Weights of a small multi-label image tagger: activation celu, muon at rate 0.0065.
Rows from block 6, named by matrix and row number. Rows with one number belong to one channel. Each number is 50 + 12 x the weight over its row's rms, rounded and kept within 0 to 99. All counts start at 0. After the name is the row's rms in percent of the matrix's.
# sq0: squeeze pointwise conv (model.blocks.6.sq.0.weight, 128x256x1x1), inputs 172-255
# e10: expand pointwise conv (model.blocks.6.e1.0.weight, 256x128x1x1, transposed), outputs 172-255
# e30: expand 3x3 conv (model.blocks.6.e3.0.weight, 256x128x3x3, transposed), outputs 18-26, a 3x3 kernel for each
sq0.20 099:62 63 37 53 86 43 44 66 32 60 49 63 70 36 68 44 47 49 69 50 69 51 41 57 60 65 74 44 33 75 74 46 55 43 62 47 59 48 40 56 47 61 64 53 48 36 71 65 57 57 26 41 47 21 53 57 71 57 52 38 51 72 41 43 45 51 27 33 45 44 51 37 55 48 68 47 50 50 51 60 50 56 68 49
sq0.21 099:51 63 45 73 40 52 68 57 90 45 51 57 36 67 38 51 73 56 45 72 42 30 43 64 56 59 87 43 44 47 48 56 56 42 11 65 39 53 39 55 52 60 50 58 59 54 37 46 58 57 52 55 69 34 55 50 63 54 35 55 58 40 59 44 43 99 43 53 54 44 36 61 54 47 59 73 36 45 40 55 59 60 44 46
sq0.22 100:53 87 34 36 50 32 64 31 36 32 44 48 50 48 45 56 45 68 53 63 53 41 53 51 51 72 66 53 84 26 53 51 45 45 70 23 37 74 13 63 23 40 67 17 69 68 74 70 49 27 37 46 47 42 53 33 41 54 43 52 77 59 38 64 60 49 60 43 57 66 47 43 69 30 49 57 30 49 37 31 47 65 39 35
sq0.23 099:50 51 48 75 45 58 44 66 60 48 42 61 57 58 43 63 47 65 39 41 70 57 55 55 56 43 43 36 50 51 44 40 42 53 49 45 63 47 55 47 63 66 40 72 45 75 58 52 55 50 36 56 68 52 57 33 71 42 47 56 46 66 53 69 60 42 64 59 65 73 43 76 49 44 51 50 44 67 57 56 51 40 44 73
sq0.24 100:48 52 56 63 51 30 64 32 57 37 44 57 42 54 45 57 69 54 49 61 68 29 61 60 52 67 55 31 62 58 66 61 47 44 36 29 52 62 70 74 41 35 56 50 70 68 59 47 26 57 46 41 69 37 43 63 59 50 47 47 45 58 27 76 49 30 57 51 60 46 62 53 45 56 36 64 54 70 69 45 59 41 38 55
sq0.25 104:69 45 50 56 50 40 42 51 60 45 58 63 50 42 43 52 59 62 57 45 62 70 44 36 49 61 62 51 55 48 53 51 33 62 67 53 39 49 42 36 65 41 45 45 57 33 61 38 36 39 52 41 42 55 49 64 29 66 83 58 48 55 39 37 43 41 49 65 59 54 43 38 51 64 42 51 40 42 65 37 45 41 36 87
e10.20 102:39 44 83 52 40 30 36 60 71 24 36 42 36 40 50 38 73 37 56 36 59 72 28 53 74 43 41 45 44 48 44 38 53 40 58 57 72 30 68 57 77 66 57 35 49 49 51 33 39 67 47 53 60 49 41 49 53 66 49 64 29 47 62 34 37 44 39 65 53 53 64 46 42 51 61 63 58 63 78 38 52 35 38 57
e10.21 098:63 59 44 39 68 71 49 39 66 48 50 48 40 73 48 51 25 38 41 70 61 64 58 61 90 31 54 35 49 69 41 46 46 40 49 41 70 59 56 48 40 71 35 45 49 52 64 39 67 50 58 69 72 47 51 51 50 50 59 35 69 79 53 55 40 47 46 53 60 64 46 62 62 52 47 52 47 82 56 49 63 59 54 50
e10.22 093:63 47 53 32 40 74 60 47 33 37 40 50 62 50 51 65 48 35 51 54 86 45 45 65 41 47 33 38 28 47 44 40 60 53 45 53 72 29 47 50 52 39 65 33 49 50 46 67 56 64 50 52 49 54 50 36 41 56 59 57 23 39 50 68 29 48 63 37 59 53 33 48 51 40 72 60 59 51 50 43 47 49 49 44
e10.23 100:62 48 69 31 40 48 41 53 49 49 52 51 56 46 72 41 45 62 48 35 30 49 40 38 38 38 59 34 59 44 72 74 65 42 34 29 55 69 55 77 50 43 43 57 57 46 51 32 47 60 50 33 49 56 30 40 57 51 57 56 51 56 65 46 83 43 45 16 53 49 57 73 54 52 53 61 37 54 42 45 56 54 36 57
e10.24 101:70 19 69 74 53 63 77 35 62 51 44 34 36 52 30 43 57 51 48 40 50 57 55 72 71 35 58 70 60 49 38 64 57 42 46 49 44 50 37 51 37 40 57 59 59 28 67 38 57 57 54 53 50 54 52 42 40 66 24 47 54 76 52 66 51 43 39 35 58 28 43 41 40 37 62 69 31 62 66 31 52 55 52 48
e10.25 100:56 53 33 42 53 60 55 58 63 27 69 60 36 59 50 39 57 38 54 59 64 34 20 37 53 46 45 40 58 43 69 56 57 45 53 13 56 62 46 57 38 61 49 53 48 40 57 58 57 55 55 55 58 43 58 53 41 43 48 48 37 41 53 41 83 41 31 55 68 66 51 49 74 46 37 51 54 29 45 59 60 40 59 52
e30.20 099:75 59 79 58 61 69 51 41 59 78 68 83 59 42 53 56 45 43 35 25 53 41 61 55 50 42 46 52 43 58 58 39 56 62 66 71 38 44 41 61 46 54 50 58 55 62 66 46 42 43 43 58 51 69 60 58 49 41 53 45 58 53 54 49 60 49 76 63 65 63 44 66 41 35 33 42 36 49 35 52 61
e30.21 101:28 42 40 26 38 45 42 37 49 40 35 57 43 46 49 56 63 60 53 48 58 34 37 47 47 57 42 55 58 51 57 56 53 45 46 40 40 29 26 59 52 63 50 60 60 37 48 39 49 48 76 53 56 62 44 68 49 22 41 36 32 24 48 41 47 48 37 59 56 35 60 49 27 40 41 53 53 52 27 30 32
e30.22 103:45 62 44 37 31 25 47 39 61 45 54 62 52 61 54 51 45 51 77 48 53 51 53 61 54 36 64 79 63 55 37 33 34 43 54 36 56 32 21 44 53 37 34 36 41 38 43 47 48 60 68 33 47 63 62 54 55 53 43 53 41 49 50 64 40 26 67 75 53 57 64 59 52 51 57 43 54 46 21 35 51
e30.23 100:39 32 33 53 36 51 41 45 40 46 65 46 41 50 32 38 54 37 42 41 56 46 36 43 57 45 55 49 40 69 45 48 48 40 45 47 45 44 47 44 35 22 33 48 33 46 58 39 46 52 73 49 59 44 49 59 44 43 51 44 31 55 41 64 66 58 53 57 42 69 63 72 40 41 54 36 62 42 37 38 46
e30.24 096:53 58 45 58 56 41 43 42 65 46 45 45 58 63 45 35 32 24 44 59 41 39 50 36 54 49 45 37 54 65 42 58 53 50 54 52 38 42 25 47 71 56 69 46 47 44 40 39 50 52 59 31 38 51 51 43 45 47 50 55 85 92 65 43 59 60 68 68 73 63 49 44 46 42 56 29 30 37 35 41 47
e30.25 097:56 50 51 42 52 42 29 52 40 53 61 53 40 46 41 47 58 46 47 14 28 54 39 37 55 37 47 66 60 57 55 45 46 48 49 43 67 78 61 47 64 48 33 47 35 37 56 56 60 56 48 61 49 61 46 28 47 45 42 39 38 62 44 37 19 30 46 39 52 55 78 61 31 40 41 47 39 45 59 40 58