Weights of a small multi-label image tagger: 48-pixel images, widths [128, 256, 512].
Rows from block 3 of a small multi-label image tagger, named by matrix and row number. Rows with one number belong to one channel. Each number is 128 + 24 x the weight over its row's rms, rounded and kept within 0 to 255. All counts start at 0. Numbers have three digits each.
After each channel's rows are labels from the 100 images, of 14848, where the channel reaches its highest value: "responds to" is what is common among them. Only what is clearly more common there than usual is listed. The data: regions of photos with short descriptions (Visual Genome).
# sq0: squeeze pointwise conv (model.blocks.3.sq.0.weight, 64x256x1x1), inputs 0-127
# e10: expand pointwise conv (model.blocks.3.e1.0.weight, 128x64x1x1, transposed), outputs 0-127
# e30: expand 3x3 conv (model.blocks.3.e3.0.weight, 128x64x3x3, transposed, each kernel summed), outputs 0-127

sq0.32:138119134129132149113121129131103131189134094141164144129112100125111143100150115162172090106193115147109105128154114124157128163160133206125109118138111088089116114147110129134102165132131155142122132143090131136183113105144200118117128116082144124109159123121124109139098130119135153120157103188093114083166138108139125138171107107126115130142169113147088140141119108172114128141108
e10.32:123135117127171141111152136122155163091164193121126139194134130153117116121112109136105139096180144138138108090122152101112156108119124135162110114095143149084143088114137128132096099143120150164132164157119133111113123124115125125183099138135173136097127171075103133134124112137128131109095134167139156116119187095143091134131131156128165147102139106109096159118129160132129100122144
e30.32:153118130109133090127133120163117094112074127116133138132118123136157114144141062115116122114131116139119128176148170117125130166134076182161120136146119123101130117144127139130203085175104136122121101125117132120130117103144091097119158126154121098148131138170170126108093108112148124115102115150121119118158155120128148171094111127114106100092131116088138187146124165168097133140121
responds to: text has "blue"

sq0.61:132178132125179151122134104131107107129137134098135126113127127130145150135126134190161089128117114077125187119097127116120159095216111108109098142147134119133131155137127192102120178137112126118122133121110120131132122164106089129162127107142099106129168168141119147134110133122165102116148146123147106093082127093165106160137101103146139161134131145107101118166114161115113100124110
e10.61:156115096123162102150128100138144162150131124128117134141109114121126092103138096184111106088139106131117124107114176154180134219118087168121147118134107104138115117106120122114105107119105105120137128153122103137149119144137154164116166139125151151156170142163159132142135107096125106138120153183145130111086131139107141161124122121105140154123201130094112128170153144138124145119114
e30.61:123143108139162134140121143175088180144111138130160129141131113150060124095151114122120119119117142117237141140136143134149146134173094170140106124096086135125101105142120129152144069122143113125130143110117130119135153160121108117083094120161127167123099137117106123131144148118159111153122144142127098133166119106104081123098133138163126132121133152114121182111125115109113104126116
responds to: text has "red"

sq0.43:134143170115153208088164128141127161151147128126107112130116165111115090144114102122158155156097105184148140125126146136155119126106127138150145123113127134120124141138131136099121138161105139141137139102169115119144187149117119098161137121127139129162128150134103122166140123113138132129117133138115108113117141164098119180137131143163108118136150105146103092104107162185130123164077
e10.43:130142121138156105128112119149117170130108128137134109133125121145131116091115120144105086172098167157128087097078119121116126098127099149144117133127133159144116182076080181143160102120088087136157129140090169126105180094092113129140135113131182126140103136129145157135094097131120110156140096128139134111150103148169144103139128117149116171148108137109145161129175151114148123121121
e30.43:129119138133148161144113144155119155122086154130125139126120151125156135154132143101153137165176132136127145142122173146137137160120121110100110111130134171096119104123136123086097134107129184102128119141145109168076125133150088116146113114140085186170170164143117188134147156120089110119129143104151115147145113076103098146171114122163111144137140130089129139112133120099096177126116
responds to: text has "red"

sq0.29:125068143094141116139113131134099124105127119117089136130130121122175129106122113111185138151130132130109133143166116100131114106121141114124082105095123153125148154130131143109118124128090125114139105149141096131106133127144128141137141160106099117138138143133123134099129116092066108129110117114117102165094162157143175129150101123163128152124110143134133136172135108157124092125133
e10.29:138118132116116103127130161194120107099128111133143089121124140138115109106134137122129106147136114174126104103141101133123131124111120130105119149105125175125162081107129087118158132087160145153103145128148118103152132100145173109125096182111119146137113125141177121121080095096116155123132152133156104170123105099106106048122146120099129196141147153120135140117120166115143089116126
e30.29:117107127103130128069079116103109066094104119129130136142131099131146136108104104053140111145150134125128146173100100103107140154157127115167125122146143138146115114124110139146159083130125134146129089126133109107131140152126133129105091134099098110158120097114096106157114096151143113137099114157113133199117127136121116096114098177128113106109121129123154093079142073134148121109147
responds to: text has "man"; text has "woman"

sq0.48:149084122121131147131186156156132183177117103109174136121127152118137147098123117119105166122150134160102107100144134157217107144146121118133117137139107131111137100117117140087096101132106123169135138103127198114181094118124124131108097126135142115141139135118141118119136134142141129125123144126128142113143120120100122110087120106107175112154131170181128122108176118145136118118084
e10.48:090140128114176134094122100109128147112111176110110126126105155139115131097105108134116093134113100106125156166157097098104168114156126119119085083129096111126115083101120127195121116117182127155119107117140159120147074164087120119080135125116130113140162093115119131149125137128138106092126089159137124105115164166170087139114116125142137118135096107145142142120139146123079145108126
e30.48:125131141099157116107140107115127129127194107086111134107111139123142133134119127078131134148148147120111154127092106144121122067125139151105112146134131139120151130152104155137142086134109103132099164126162133113127135136125112142105120138117135162158149093084166119103147125133126099109105115140151117132170094152127096115029123107128109093093136145180141146110159186122115095127095
responds to: text has "blue"

sq0.16:142076134129102138127108136114155151143112153158137137111123147122126136143112162126145164137124129146087167124136113122145166130153139125121145166134120133118165088111174141144138109158147141120097118112129153123104132139111135104132173152136122092123138152107102137146121124112106124142129107094175140132130119110111090091139140096135105100086112156132156146103132137138152085090133
e10.16:149119156145122136174144093160137102105135108094112164136153136155099124154170089120144145120120133136130118132124130141157145144132111146135136129160122167124107093069147132116162149117152191093133132113157141132122127130097145111127148086128116119111149150151119062146111117110152132146179111147098108145095121100172153113135111153150138164153154100143140120172175088169162101144135
e30.16:149116136143147152146131137125167149141128143131106154088107126138128121130129157088152089156145172153135124113088138111128113123127126137154140135130130112164140098159144137107120163109163133129088054122092109168125133146189106102119120125143126150137171156144124141121167169098139092158100134121136152130184134122157165170122130145150147093122192161153151133134100162147125106112135
responds to: text has "man"

sq0.55:146109126098144118167127104147128139148115132117164162119135104146117113110132118146113114141140126112124123134098113131119086105098126107144105114116139144109134110111152131091104134123129168091122122115121104119141141133123120146142124112112110123128132131099139103107162157124116140123120159130137128151144141118121118123128119114094118156093136169099133111141121112148154113106117
e10.55:141084148163151141140139108148125172158120122103110085080140123174082135135178119155155108065134154134137125149138174144140157144090123142129168135132107127121162102108111087125164144074142119167126130085117139118135142118181138125078140155143151164131130107094107124134106141153162135174129137131108105089145131140139121122126129116105097118135165142150122119148136110116163093131133
e30.55:128134124152111104119140091098152133097166165107108123103113135115125087129137103100111111117169116111108123118015145138134136119131119142144134130135173091101112110101148103120133140113122141136121160148109143111116108171075121147104145126112139126166110139135154101106096105104098162124097134144111123135103109195119145141151119147137139146145131152093158171099111107159160156129143
responds to: text has "sign"